From a checkpoint of a small sound classifier.
Model: 5.64M parameters, log mel input, arch wavenet, norm groupnorm, depths [12], widths [256].
Training: 10600 steps, held-out accuracy 99%.
Rows from block 6, named by matrix and row number. Rows with one number belong to one channel. Each number is 50 + 12 x the weight over its row's rms, rounded and kept within 0 to 99. All counts start at 0. After the name is the row's rms in percent of the matrix's.
# filt: filter width-3 conv, dilation 2 (model.blocks.6.filt.weight, 256x256x3), inputs 160-191, a 3 kernel for each
# gate: gate width-3 conv, dilation 2 (model.blocks.6.gate.weight, 256x256x3), inputs 160-191, a 3 kernel for each
filt.214 101:67 60 47 46 48 48 68 65 71 59 60 62 52 51 33 62 61 54 35 55 69 55 57 38 66 46 54 59 42 55 62 43 34 42 47 34 55 66 49 53 57 53 44 42 37 40 60 49 48 52 62 44 66 66 47 62 51 48 34 63 20 72 66 67 40 47 46 63 44 44 72 52 42 52 64 62 57 65 63 50 57 32 39 61 64 61 40 28 46 40 47 73 67 42 52 36
filt.215 102:23 60 66 64 34 58 36 44 59 64 63 62 49 55 46 52 56 45 41 39 46 38 43 66 44 50 55 42 35 37 34 41 40 44 48 51 59 54 71 69 61 45 56 47 63 44 74 63 54 70 41 56 48 62 49 58 80 48 39 61 46 49 28 49 57 47 68 79 69 61 67 59 58 70 66 44 45 58 35 46 44 30 62 59 41 78 29 54 52 40 47 61 36 70 50 73
filt.216 098:32 37 41 68 48 66 37 47 24 54 68 40 33 58 39 51 36 45 33 57 83 58 58 60 68 65 65 76 52 55 56 70 61 59 46 36 66 65 38 58 41 38 64 39 50 63 39 44 42 53 82 44 60 55 62 56 63 64 44 67 42 62 45 64 26 40 33 62 55 47 44 63 62 47 38 65 50 62 49 30 44 48 78 56 54 62 67 53 43 27 55 60 38 52 54 72
filt.217 099:42 52 42 54 62 55 53 40 45 39 51 42 53 55 44 48 48 45 49 55 48 28 53 52 40 45 54 47 35 62 46 42 52 39 54 61 38 38 54 47 65 53 51 61 47 51 57 46 62 72 65 37 60 47 56 53 34 48 67 42 34 32 68 57 62 53 35 50 65 46 15 40 44 46 46 74 54 43 54 41 54 76 61 67 45 66 59 66 62 36 60 61 68 61 43 55
filt.218 101:60 34 51 38 67 44 54 69 48 54 42 42 50 32 62 39 40 45 46 58 54 46 56 55 38 40 67 25 44 59 48 59 63 49 39 33 65 55 28 75 67 44 61 19 61 46 67 57 56 55 61 42 38 49 60 49 50 47 43 57 32 42 66 63 66 51 52 38 55 54 57 54 50 56 54 52 38 47 45 53 55 41 37 48 76 60 54 55 52 50 48 38 40 28 23 57
filt.219 101:66 45 42 58 57 58 62 54 55 58 56 50 77 51 40 49 46 36 41 47 56 32 69 63 61 55 55 42 48 40 68 57 49 49 58 35 45 49 31 32 29 49 49 45 56 54 57 42 55 45 70 52 56 56 59 65 49 31 41 58 39 68 48 48 70 53 47 65 42 64 78 71 50 40 67 32 55 44 45 49 49 38 57 59 67 38 67 45 37 64 53 76 40 52 62 41
filt.220 097:40 38 59 52 63 53 51 88 29 35 40 68 71 46 31 60 62 62 68 68 68 32 62 37 51 55 63 40 56 47 35 49 36 38 61 45 39 60 42 44 45 55 59 61 65 50 56 50 57 60 50 53 44 56 53 72 36 64 46 33 45 38 50 53 61 49 58 66 61 42 55 57 46 53 48 23 53 46 60 39 37 63 78 53 54 54 49 53 39 45 53 54 72 69 51 57
filt.221 099:59 45 52 45 53 47 62 41 40 45 51 64 40 46 61 47 69 51 61 39 58 62 64 63 48 41 43 31 59 45 57 70 48 23 47 64 45 67 56 38 56 38 38 46 62 54 44 44 34 70 54 59 43 51 32 72 76 53 52 64 66 46 52 56 46 44 54 49 31 60 44 38 70 31 51 56 53 46 44 52 60 39 65 74 28 60 64 38 59 62 76 56 38 60 47 37
filt.222 099:56 45 80 39 40 47 55 33 46 67 57 62 53 41 44 54 35 24 41 65 36 51 23 37 38 43 28 54 31 20 45 45 51 48 31 59 56 64 43 36 39 47 39 28 51 49 44 43 62 55 39 62 44 71 60 29 50 62 57 34 52 52 66 70 57 41 37 58 47 52 38 52 71 66 50 62 54 51 37 52 53 64 23 54 55 40 46 42 51 69 37 68 52 65 55 42
filt.223 099:26 53 64 46 37 35 62 67 44 52 65 40 44 42 37 47 64 46 30 33 38 40 50 46 33 51 59 50 55 51 46 56 65 32 65 74 31 61 67 36 57 49 48 18 30 46 47 60 67 58 67 37 36 73 41 45 60 40 48 43 54 65 46 53 76 52 48 57 52 32 45 59 61 65 34 55 46 56 47 43 45 61 70 43 51 64 50 56 43 46 50 65 54 70 54 47
filt.224 101:49 36 28 47 41 47 57 49 68 64 57 49 56 46 55 64 70 52 50 39 50 46 65 48 43 59 31 37 50 54 56 44 54 59 61 52 45 52 64 33 39 48 59 44 52 69 68 61 61 64 53 39 46 65 52 62 54 64 51 67 55 58 57 16 48 54 39 27 46 54 56 49 52 54 25 34 52 51 48 70 46 51 59 40 55 68 37 76 84 58 39 36 33 60 54 44
filt.225 099:69 64 56 57 47 49 51 56 48 57 39 33 56 38 59 39 52 63 48 75 60 50 64 52 48 59 46 27 64 53 30 29 50 53 62 57 36 43 61 66 55 50 74 26 61 55 54 74 43 54 43 55 56 40 61 70 54 69 58 65 60 42 36 38 87 63 42 53 66 34 39 65 45 47 59 20 50 51 43 47 81 55 54 58 45 55 57 81 70 65 50 57 61 59 26 59
filt.226 097:48 67 47 53 27 74 49 70 44 43 70 56 52 48 63 37 46 71 55 64 46 56 44 45 64 66 50 62 53 68 54 39 60 63 40 51 67 47 50 55 55 46 39 74 56 58 52 45 70 47 42 56 49 71 57 42 46 48 44 57 49 69 32 35 43 73 56 50 41 56 60 59 52 48 59 49 46 60 32 61 60 59 60 36 56 39 43 59 57 46 42 49 32 58 50 57
filt.227 100:44 45 55 44 54 46 52 54 41 56 39 61 49 65 50 44 57 53 44 60 43 30 43 50 65 61 60 41 64 24 45 55 37 44 72 42 50 40 36 51 26 33 42 55 46 51 45 57 65 61 54 56 56 59 28 50 57 40 62 58 53 56 54 30 52 44 43 44 45 61 60 30 48 47 57 27 57 54 51 23 48 44 42 82 43 38 49 42 55 61 69 62 38 44 48 58
filt.228 103:46 22 59 43 37 29 57 52 81 36 43 57 57 51 59 39 31 63 53 45 50 58 35 67 39 50 69 49 54 57 70 52 34 71 61 38 41 44 35 56 53 38 35 32 46 62 41 40 66 52 43 63 56 44 52 56 46 49 44 46 48 47 43 67 69 60 66 43 64 30 36 56 52 56 61 50 46 54 59 52 43 66 78 41 55 60 72 64 42 54 58 44 60 37 42 53
filt.229 097:44 51 63 52 39 49 66 59 74 56 63 54 58 73 52 53 58 54 52 55 73 48 42 38 74 73 66 62 55 65 62 57 41 55 74 56 58 65 46 46 50 51 62 45 57 61 59 88 29 49 54 42 31 45 61 61 45 65 69 37 61 59 54 58 49 70 46 57 37 58 39 46 28 58 50 64 54 58 64 42 54 35 60 50 34 62 53 68 54 44 66 55 21 23 45 36
filt.230 099:32 48 21 51 51 41 49 30 79 60 47 66 52 60 55 30 61 50 54 48 56 51 60 55 55 39 28 48 32 43 42 36 52 30 47 47 42 42 72 34 62 49 41 39 38 46 64 43 52 43 42 36 40 48 59 47 61 48 66 55 45 73 55 60 49 16 44 61 66 53 45 61 67 43 43 36 24 53 62 37 56 50 54 69 35 35 44 52 58 50 39 72 58 51 37 52
filt.231 097:48 42 51 64 55 65 65 56 70 70 46 62 69 39 37 63 46 50 33 54 53 57 64 59 49 37 63 65 61 76 41 50 67 41 48 57 53 52 60 61 46 45 42 52 45 39 32 48 48 62 66 38 57 48 41 44 62 48 51 41 58 44 52 41 31 25 55 50 74 49 43 63 49 56 66 60 47 29 55 35 51 65 63 71 49 39 52 49 75 63 51 51 46 64 48 43
filt.232 099:59 37 45 62 62 37 46 65 61 59 66 61 65 44 62 42 49 46 53 50 45 49 48 33 36 50 55 66 42 38 52 43 64 41 74 72 52 50 54 52 12 22 56 23 59 40 49 72 48 61 64 59 48 56 74 33 50 55 51 73 75 45 45 51 45 75 36 47 50 71 21 31 74 49 60 61 52 48 47 53 45 47 66 41 33 57 38 49 45 48 55 47 57 40 76 33
filt.233 102:66 58 66 42 38 39 41 73 51 44 46 41 55 50 67 37 60 66 56 40 26 60 52 34 58 36 40 53 74 45 59 51 54 50 54 50 73 26 34 52 55 59 55 43 68 40 57 70 37 50 55 53 53 54 14 25 70 61 58 31 32 62 34 43 57 55 57 66 67 64 56 51 65 32 52 38 33 29 44 43 57 20 72 46 46 48 58 34 31 56 76 54 68 45 49 22
filt.234 100:43 47 59 65 33 41 41 35 19 45 67 62 48 64 47 75 53 33 47 32 33 53 35 60 26 37 47 37 47 49 68 43 59 54 55 50 47 50 58 59 45 63 50 61 41 60 47 54 48 44 60 45 52 45 44 43 48 62 71 54 25 63 64 16 47 53 44 42 52 52 20 46 49 41 33 36 35 50 63 81 37 56 54 54 49 57 76 51 51 64 46 25 47 54 67 36
filt.235 101:40 59 63 58 48 58 43 38 48 46 67 49 55 17 34 59 87 51 72 58 34 61 52 50 34 54 35 48 49 61 39 43 57 59 62 54 65 51 61 35 46 43 50 45 55 62 73 55 70 53 73 36 40 54 53 35 58 55 61 40 60 34 49 52 51 47 39 54 36 22 31 71 43 47 56 59 40 47 51 46 62 65 36 34 71 43 56 42 67 42 36 53 53 38 47 43
filt.236 100:64 61 55 51 67 66 64 51 30 66 60 35 59 42 48 49 52 75 61 71 75 41 57 52 63 33 39 32 48 70 46 68 60 47 49 35 54 61 58 44 50 42 64 65 49 61 53 36 30 57 38 44 38 49 69 52 55 59 67 43 51 60 37 58 22 42 56 57 60 54 26 63 47 46 40 75 50 71 26 43 69 53 24 53 65 23 48 42 48 44 56 44 60 45 43 32
filt.237 098:45 46 48 65 53 56 47 40 43 51 42 67 44 68 47 57 68 47 30 40 48 49 54 42 33 58 29 39 48 58 64 59 37 35 28 30 45 51 26 59 26 63 47 21 53 47 60 73 34 45 49 64 37 45 34 61 68 70 53 40 49 56 54 53 43 49 79 65 55 33 48 43 43 33 41 63 65 49 47 50 40 41 54 47 30 32 35 58 32 58 51 68 50 60 64 46
filt.238 099:29 46 43 47 38 51 45 55 40 46 46 41 79 60 26 52 49 55 51 58 64 46 37 37 71 52 82 35 59 45 51 52 44 50 60 46 70 44 39 46 30 37 67 37 34 37 47 63 51 56 54 54 57 65 28 31 19 58 37 38 39 55 52 45 79 55 61 26 53 58 42 65 58 52 68 64 57 56 61 35 47 44 48 41 56 44 56 55 63 49 49 67 31 39 54 45
filt.239 103:58 44 43 51 45 33 58 49 45 44 26 57 43 42 36 36 70 40 47 48 50 44 41 64 66 58 55 55 63 63 59 54 60 32 65 56 55 26 48 45 45 45 40 25 57 55 54 50 29 45 27 63 49 62 56 67 30 41 46 60 66 65 45 35 66 33 38 52 58 42 37 41 48 68 51 42 66 59 54 48 44 57 59 28 42 38 33 41 68 52 55 35 69 58 41 37
filt.240 103:34 62 59 34 48 52 61 52 61 67 59 67 64 19 56 66 53 61 46 49 40 27 54 45 54 47 42 47 33 40 60 51 59 61 47 69 68 58 49 61 70 66 45 64 58 48 37 52 54 61 64 63 47 47 47 57 62 66 60 67 60 55 32 50 56 48 43 55 50 66 44 32 53 34 70 47 63 47 51 59 66 46 37 67 59 55 61 53 56 57 62 56 23 49 70 45
filt.241 098:56 62 52 46 60 34 58 73 57 53 32 56 49 33 54 45 52 32 56 58 49 46 53 42 52 49 47 62 46 35 45 45 60 67 48 43 71 53 44 51 53 58 61 54 45 32 47 28 35 59 61 51 63 46 97 42 31 55 57 49 38 39 42 58 70 43 65 37 33 45 64 26 48 56 65 62 74 48 56 34 34 40 53 47 65 56 56 34 42 49 53 54 39 60 52 44
filt.242 101:41 57 49 51 54 59 46 40 60 15 60 69 54 66 59 35 47 68 56 34 49 32 54 48 68 45 57 72 58 42 64 71 55 47 46 39 51 50 35 42 42 31 28 45 56 48 68 55 55 70 61 41 55 47 35 63 30 38 62 69 35 60 53 62 63 59 55 41 58 21 21 41 44 56 52 57 41 06 39 35 53 40 34 45 51 40 61 35 31 47 34 34 57 59 37 60
filt.243 099:38 50 58 46 47 51 60 43 41 73 52 57 40 49 37 60 58 35 41 59 42 51 50 48 63 45 68 59 50 45 43 55 54 42 45 53 47 49 40 34 47 70 40 57 68 49 48 60 52 52 43 36 68 39 52 47 45 35 60 30 49 58 60 60 65 57 57 30 57 57 65 66 51 46 47 55 47 59 72 56 53 50 41 53 41 47 54 62 60 71 48 40 57 41 65 58
filt.244 095:41 50 68 41 36 33 35 46 27 65 50 41 58 50 45 71 44 49 49 49 46 44 47 51 40 55 49 62 43 64 50 61 57 44 61 44 70 48 49 67 60 33 44 65 52 31 52 43 52 45 50 53 41 35 48 25 57 74 49 40 57 43 53 18 32 29 52 52 41 57 43 67 43 71 45 35 56 68 49 30 64 61 46 38 54 54 50 46 39 51 51 61 63 42 40 52
filt.245 101:62 49 40 50 51 29 59 39 33 49 43 54 46 51 41 43 60 38 54 48 46 36 46 69 51 41 61 22 52 33 59 33 61 46 48 33 67 58 65 36 36 38 60 64 60 46 39 52 52 50 53 63 47 39 43 53 50 68 54 63 42 49 48 60 45 54 49 56 48 43 48 38 51 44 39 54 31 51 44 56 44 57 68 50 68 62 49 29 53 57 71 55 42 58 56 64
filt.246 102:40 48 35 55 45 36 41 35 43 31 70 56 56 38 77 52 64 59 38 55 69 63 48 61 78 34 28 72 50 62 45 31 63 84 60 46 55 60 54 52 62 54 60 68 66 32 41 40 56 44 64 45 54 63 71 48 35 51 44 83 34 58 58 73 44 35 53 39 68 53 71 64 40 42 44 44 35 30 42 67 27 51 45 45 62 47 59 41 32 50 44 43 32 62 53 53
filt.247 101:43 50 43 48 63 12 55 60 63 39 38 59 53 62 59 61 54 48 53 47 44 55 58 40 44 43 50 47 59 46 23 40 66 61 45 55 55 44 42 70 56 47 61 67 60 54 50 46 47 63 61 46 59 41 59 54 44 49 54 53 76 37 55 55 38 55 54 77 69 77 46 34 55 59 43 53 68 45 45 45 24 26 66 42 47 40 62 61 31 44 37 60 57 56 51 59
filt.248 100:61 51 51 54 46 39 36 63 32 52 43 58 63 50 63 63 49 74 27 60 75 52 56 61 34 36 50 54 56 44 45 50 49 61 49 48 44 30 36 69 55 49 56 59 58 64 63 51 53 60 33 54 54 50 50 58 34 36 56 46 50 49 38 46 56 51 55 36 37 41 55 48 50 40 63 46 47 34 25 47 54 75 38 32 57 46 55 63 64 56 69 67 61 34 38 65
filt.249 097:22 41 55 56 47 56 57 55 56 63 54 39 34 48 41 50 46 67 33 38 39 47 47 64 69 35 64 67 35 41 61 58 42 49 47 44 52 51 69 66 59 58 41 49 70 25 68 49 69 46 45 50 58 42 63 25 62 48 41 50 69 46 60 57 45 41 63 61 44 49 52 44 49 43 52 33 54 38 66 44 38 49 57 60 37 37 73 36 48 71 57 12 42 52 47 62
gate.214 100:53 51 48 44 66 61 32 61 62 65 43 67 54 73 40 42 72 56 40 62 60 56 42 62 66 59 74 66 58 51 55 41 50 54 51 56 44 45 44 49 57 48 56 52 59 37 58 61 54 58 64 68 42 56 58 71 61 60 38 49 46 44 29 25 48 51 56 53 35 49 63 67 35 44 34 45 48 57 74 60 42 40 53 35 58 49 56 51 69 61 38 40 30 28 60 45
gate.215 098:31 47 65 45 59 60 25 41 42 54 64 82 73 49 47 51 40 57 44 38 52 47 59 36 35 64 48 33 36 41 24 44 48 52 63 53 55 40 44 44 50 53 48 68 57 47 46 56 38 61 49 61 54 50 46 41 57 54 34 25 64 68 58 50 65 25 71 38 48 44 69 42 57 64 45 53 55 37 44 73 43 71 40 56 58 58 43 78 19 76 42 39 50 48 54 56
gate.216 102:47 72 70 51 48 53 60 54 52 52 71 82 67 58 64 39 32 45 59 58 56 58 56 43 32 54 57 63 44 40 60 47 63 52 26 20 56 40 46 55 56 65 32 45 62 32 62 46 62 48 46 56 47 41 16 55 56 56 37 37 34 44 38 48 54 55 71 45 58 32 45 48 50 40 77 59 46 56 40 55 27 56 68 43 76 62 57 39 55 58 34 50 49 45 31 36
gate.217 103:68 49 55 47 68 60 64 55 37 47 57 58 43 48 52 67 48 33 42 43 55 51 38 50 42 58 50 29 58 37 55 37 43 50 55 71 48 41 45 62 44 57 62 75 75 36 65 17 39 44 33 43 60 50 42 48 67 58 43 43 36 42 56 51 31 60 44 48 26 53 50 50 66 58 53 48 43 39 46 39 53 39 69 46 31 43 62 55 36 45 50 46 57 53 52 22
gate.218 097:28 62 43 35 51 37 48 60 41 53 64 95 50 51 52 55 53 39 28 52 41 63 63 58 49 61 30 39 40 30 48 58 66 42 57 56 64 58 65 67 47 44 45 31 84 42 36 37 24 67 43 42 57 55 39 54 40 45 49 62 46 48 37 61 59 63 61 39 31 70 33 39 45 31 45 60 69 63 48 53 67 30 52 67 57 35 46 62 50 47 47 62 59 49 60 59
gate.219 098:55 60 65 40 47 39 53 60 65 34 32 65 45 44 30 58 60 47 53 67 70 33 50 52 73 36 65 56 42 67 49 53 45 42 50 53 58 52 56 37 68 62 47 34 26 27 56 42 33 60 42 56 46 60 36 35 57 41 39 61 58 51 47 58 81 47 57 50 28 58 33 64 61 51 70 38 54 55 29 48 38 39 38 55 75 52 51 63 60 43 35 50 61 56 78 48
gate.220 100:47 43 34 56 61 47 29 67 27 53 64 46 43 51 60 40 52 64 72 59 57 58 48 42 52 38 36 44 51 33 75 51 45 62 51 45 49 39 44 62 41 57 40 54 33 59 37 39 34 47 37 66 74 69 36 67 42 42 61 35 42 54 50 24 43 50 70 37 56 51 37 29 43 37 44 56 24 38 59 45 41 34 45 43 45 57 74 43 51 58 36 44 53 48 44 68
gate.221 100:47 71 42 58 59 54 40 32 55 40 41 34 42 43 34 42 53 42 43 44 30 47 41 66 50 64 55 74 36 55 43 50 64 46 49 40 50 43 49 65 60 16 50 33 43 57 49 47 57 48 56 47 52 45 46 47 57 48 38 52 52 68 46 48 41 57 73 77 41 61 24 64 49 50 35 60 60 35 58 66 53 52 54 56 61 43 38 32 39 66 57 61 47 59 55 56
gate.222 102:44 61 28 34 71 35 39 73 38 46 57 34 34 42 46 52 73 49 53 55 31 45 49 63 63 59 69 57 40 75 60 64 65 45 65 55 33 34 36 32 33 54 42 56 39 51 61 51 52 49 59 49 40 45 50 48 29 56 61 37 46 68 46 34 48 60 60 49 42 58 55 45 32 55 47 19 51 44 45 42 36 50 69 37 55 44 47 26 44 39 63 49 38 52 48 47
gate.223 102:51 47 63 53 64 60 37 32 49 32 53 69 36 57 61 57 48 36 37 30 53 54 39 57 37 41 70 35 49 28 42 28 44 33 38 57 43 43 44 45 54 36 41 19 45 47 62 45 52 46 44 38 62 64 70 57 48 52 73 55 38 60 44 65 53 60 55 57 19 64 60 49 54 56 51 54 43 66 53 44 62 41 46 05 54 41 64 35 34 52 52 53 36 52 74 50
gate.224 101:48 54 45 35 67 50 55 42 45 55 00 31 45 66 52 57 52 72 47 51 47 60 45 31 46 57 49 43 32 62 64 56 43 47 38 31 55 49 20 41 54 48 43 17 50 49 35 41 65 65 38 44 52 51 47 39 54 34 38 22 55 57 45 67 52 62 50 63 43 42 67 64 57 42 57 52 55 62 59 48 28 33 31 42 10 66 61 57 60 45 47 60 50 49 65 57
gate.225 100:49 40 62 74 69 46 30 48 54 50 69 44 62 40 35 43 71 38 46 65 70 38 41 41 50 67 57 36 42 31 47 48 39 42 50 64 50 34 36 69 55 65 42 32 59 47 43 50 39 64 66 41 52 55 39 56 47 39 35 48 66 54 43 44 42 60 71 36 37 44 36 41 51 49 52 39 42 39 55 66 46 44 60 53 24 37 89 57 55 65 36 63 46 49 34 44
gate.226 099:45 63 54 57 49 45 71 47 53 60 52 60 60 37 48 46 47 45 56 39 45 40 59 25 56 59 49 41 43 42 45 51 49 71 61 53 40 60 53 25 71 54 47 76 23 67 40 32 57 61 41 50 59 78 59 48 67 47 54 59 36 47 70 44 54 47 54 62 40 50 89 70 37 43 58 51 44 21 53 55 64 69 75 59 41 48 56 53 54 35 34 69 59 30 57 49
gate.227 100:62 37 33 27 39 24 50 47 85 37 35 49 42 42 48 53 52 68 50 51 56 44 63 45 46 49 51 47 47 38 63 52 67 40 42 41 32 54 54 53 53 56 36 72 54 42 55 45 39 47 61 72 58 26 56 56 35 55 54 62 48 31 40 70 65 60 61 58 31 56 47 59 72 42 46 55 46 40 55 37 45 49 42 39 63 66 70 49 61 71 47 52 34 64 60 38
gate.228 100:43 37 52 47 44 38 54 46 48 61 39 57 42 59 36 42 38 53 40 43 47 59 45 61 46 65 79 39 59 50 44 67 58 61 62 66 63 50 30 51 28 62 55 50 34 40 48 24 46 48 40 31 56 47 45 50 50 48 49 76 45 47 71 36 47 46 55 30 64 64 41 68 35 64 58 63 51 46 46 39 17 36 52 53 61 54 37 61 47 48 66 59 42 59 56 59
gate.229 099:41 45 62 58 59 53 75 58 41 71 46 59 62 30 49 56 35 67 46 61 57 59 46 55 59 48 74 65 68 74 53 33 44 39 63 59 52 40 54 58 34 39 41 54 75 59 43 73 51 66 55 48 61 50 52 53 46 53 34 53 38 35 49 38 55 47 56 45 51 62 62 69 45 58 37 48 65 64 52 53 42 34 55 42 62 39 41 59 55 52 35 54 51 30 50 43
gate.230 104:43 34 53 50 47 76 58 51 52 44 29 54 56 41 47 59 58 58 50 64 40 51 39 49 68 60 57 43 57 51 38 62 38 51 58 40 49 38 45 63 47 49 63 54 51 56 57 48 38 58 87 33 58 59 58 41 29 56 70 64 32 32 59 56 78 60 45 42 38 50 59 57 56 39 55 58 40 43 61 54 59 30 58 46 61 50 39 45 62 39 58 50 31 52 63 47
gate.231 099:59 56 59 67 58 59 54 50 58 39 36 67 53 41 44 54 31 53 38 51 57 65 43 42 37 41 35 43 62 47 49 44 45 34 44 36 44 27 59 29 37 45 55 55 42 46 47 41 46 50 44 59 47 61 43 52 40 65 49 52 53 55 69 46 41 41 34 49 41 20 49 54 38 46 53 53 43 43 46 29 54 65 47 84 56 37 68 57 43 49 45 47 32 49 48 38
gate.232 101:54 45 40 53 66 39 29 68 42 55 51 53 54 59 47 38 46 44 37 43 44 50 46 46 59 66 57 48 57 47 56 39 45 62 55 59 62 70 32 48 50 65 43 70 46 54 57 52 67 51 31 64 51 24 72 48 54 51 22 50 48 58 51 29 47 46 53 46 39 42 70 40 48 40 55 64 43 33 50 54 43 63 42 49 31 51 68 45 64 69 48 39 23 60 52 46
gate.233 101:42 55 49 50 36 48 58 55 43 38 58 60 42 38 40 50 64 74 44 61 45 46 61 49 48 50 74 44 33 40 57 65 37 51 59 56 30 80 66 45 30 43 45 67 52 39 51 35 45 45 41 51 29 53 39 83 54 39 35 35 43 44 59 48 50 53 48 36 40 20 60 36 46 62 54 42 44 50 48 71 40 44 24 66 67 53 52 73 58 50 40 37 39 49 42 35
gate.234 099:46 29 51 50 56 89 54 58 68 73 56 28 45 34 69 56 48 61 62 41 50 42 47 38 35 63 37 30 49 58 38 48 41 53 62 48 38 57 51 63 26 50 48 64 58 60 40 44 46 36 62 37 45 42 34 51 33 46 28 41 58 64 51 31 38 52 52 45 65 45 19 36 54 58 56 70 45 78 30 39 57 70 53 43 62 60 55 62 35 62 51 38 80 45 54 49
gate.235 099:51 49 52 61 31 46 57 57 49 41 46 60 61 50 65 39 46 28 53 53 47 42 60 47 47 41 51 65 43 42 49 64 66 50 47 50 50 43 42 50 54 38 57 51 52 48 55 29 39 39 28 49 53 43 52 41 65 58 44 74 28 46 54 54 59 54 65 36 58 30 47 57 55 46 36 42 32 25 45 47 48 54 49 26 54 71 63 41 63 67 35 57 46 52 53 57
gate.236 100:43 39 42 54 52 59 49 52 50 40 60 47 47 64 57 51 57 35 45 63 40 41 44 74 36 61 73 51 60 25 46 66 45 48 58 44 64 56 27 71 49 24 26 48 32 66 76 50 67 63 55 38 43 49 66 76 48 46 45 50 35 46 58 48 56 43 30 59 57 47 58 68 52 61 36 39 48 45 47 53 54 47 64 46 40 51 72 38 48 45 59 46 63 54 53 37
gate.237 100:49 41 66 49 50 58 56 73 50 42 37 49 54 44 63 48 42 38 22 36 44 70 57 49 57 35 38 46 47 46 71 64 51 46 38 50 67 68 48 59 41 42 60 64 79 53 46 27 38 42 53 41 51 61 51 57 54 51 49 51 60 57 60 44 36 56 64 55 63 54 61 52 51 43 26 32 48 84 56 43 49 36 50 40 65 47 47 56 61 61 36 62 56 61 49 54
gate.238 098:33 66 50 44 49 59 29 41 59 39 62 56 35 42 59 75 54 61 31 52 48 65 39 50 47 39 63 65 56 64 46 64 46 31 56 62 62 40 58 43 18 51 32 38 43 64 64 33 72 45 53 20 34 49 68 67 63 64 69 50 62 46 40 54 52 38 35 30 41 49 69 51 28 53 67 51 55 49 47 37 44 63 46 43 30 48 49 57 61 57 43 31 64 72 47 70
gate.239 099:41 58 61 74 40 58 50 58 42 67 52 64 66 74 44 58 46 53 44 49 45 44 31 40 58 49 55 55 25 54 50 55 51 61 60 52 63 62 57 46 73 57 74 59 61 69 43 45 33 56 33 45 52 51 45 20 39 60 43 43 59 44 66 65 53 46 45 38 61 74 45 60 44 32 65 64 47 63 51 54 34 52 47 43 49 68 55 55 53 45 67 53 35 45 49 49
gate.240 103:72 62 48 70 63 58 45 47 34 37 63 57 54 52 60 52 55 18 39 22 41 51 39 68 56 56 32 47 54 36 52 53 57 21 49 57 49 69 41 48 42 50 44 77 56 47 35 52 74 36 33 41 56 53 32 43 42 70 53 39 28 23 65 42 46 39 27 54 51 40 61 37 60 44 32 61 60 33 71 47 49 27 47 64 34 59 32 63 36 61 39 53 56 47 50 35
gate.241 101:55 46 33 63 51 35 54 34 41 64 55 55 43 25 43 37 51 39 52 45 64 57 54 48 85 33 68 51 43 55 32 21 37 53 56 48 44 27 47 59 29 48 57 63 70 59 46 39 51 55 38 54 54 36 55 53 45 50 67 45 39 47 40 45 49 45 46 39 48 49 80 66 31 50 39 18 45 55 53 34 22 57 50 38 53 33 42 48 59 62 48 65 52 51 46 48
gate.242 102:37 58 48 56 36 48 49 60 45 45 55 62 80 79 54 35 62 46 53 43 61 51 51 49 56 50 51 71 41 67 87 41 66 63 41 60 49 45 47 45 52 41 61 47 33 49 41 40 37 65 50 57 61 49 28 70 57 49 54 23 40 53 49 36 35 45 54 65 70 65 49 74 52 49 49 38 45 33 45 64 47 72 56 47 65 58 65 60 45 61 48 31 44 49 68 76
gate.243 101:38 57 43 48 38 48 36 50 32 74 54 48 51 57 40 43 44 35 39 60 61 59 45 59 44 32 47 39 53 56 31 52 37 60 48 54 51 68 51 56 34 31 40 29 42 24 48 50 57 56 34 37 33 39 40 43 34 43 62 25 59 46 58 59 51 47 51 62 44 50 37 62 62 60 38 57 59 35 43 27 53 30 48 50 64 82 86 54 46 23 55 65 48 39 57 58
gate.244 098:51 49 64 58 63 31 41 41 67 49 33 39 35 63 59 45 38 52 70 43 52 66 36 39 76 64 50 69 42 44 41 53 61 50 66 54 53 54 72 52 47 42 33 35 37 51 38 49 66 48 48 48 69 39 61 31 40 42 36 55 53 28 57 68 51 66 40 38 42 65 40 58 58 48 53 42 64 38 59 50 55 37 56 34 38 62 47 37 40 51 54 54 71 47 44 32
gate.245 104:80 56 48 56 61 50 56 50 37 57 59 68 37 46 36 48 48 33 55 36 43 25 29 46 48 62 56 33 46 39 53 52 50 49 51 49 38 24 47 51 41 52 58 68 55 53 70 69 56 41 46 27 56 51 51 66 46 53 54 54 44 35 41 35 26 62 43 55 50 39 63 57 47 42 46 30 66 64 57 45 33 51 40 46 47 42 58 33 44 62 63 55 56 55 45 83
gate.246 098:41 35 47 41 50 31 63 53 38 57 53 55 31 40 37 63 39 39 48 38 48 58 45 64 49 38 35 56 67 48 51 70 44 50 46 37 35 58 54 58 40 53 59 51 54 51 61 59 58 36 43 44 56 35 63 56 59 18 29 48 58 47 29 62 49 45 46 73 38 49 68 57 54 51 47 40 57 33 65 47 82 47 48 45 41 45 54 74 43 55 27 49 37 59 43 65
gate.247 099:47 71 66 53 60 45 38 64 56 45 69 55 56 39 61 60 61 59 47 45 44 51 57 43 51 55 68 30 59 56 59 60 35 61 55 57 47 54 69 52 39 35 42 28 45 41 65 36 48 57 51 67 62 67 46 60 68 49 47 60 58 41 38 58 45 65 49 55 41 36 34 38 57 40 66 46 46 50 35 49 52 65 58 52 60 29 57 70 36 57 66 55 72 37 59 40
gate.248 099:27 59 52 45 46 48 39 63 42 57 74 50 71 33 39 36 45 54 47 59 53 39 37 49 59 51 58 41 40 47 76 52 47 46 62 73 53 47 53 42 55 24 54 50 44 57 46 40 46 41 66 44 37 40 53 46 47 53 71 47 40 61 65 45 68 38 40 39 61 66 36 26 58 53 60 67 59 43 52 58 62 41 45 49 36 54 46 46 35 50 50 42 36 52 56 68
gate.249 099:47 45 32 47 41 42 38 89 59 57 64 54 55 46 70 42 51 54 62 59 51 61 67 49 61 37 36 57 17 30 46 30 57 59 40 23 51 52 39 48 39 41 47 44 40 51 58 45 75 59 35 42 42 49 22 24 42 61 51 50 43 45 58 41 65 45 53 37 66 53 51 66 51 40 46 41 50 43 46 46 22 55 33 70 33 77 50 36 76 34 45 52 41 55 45 75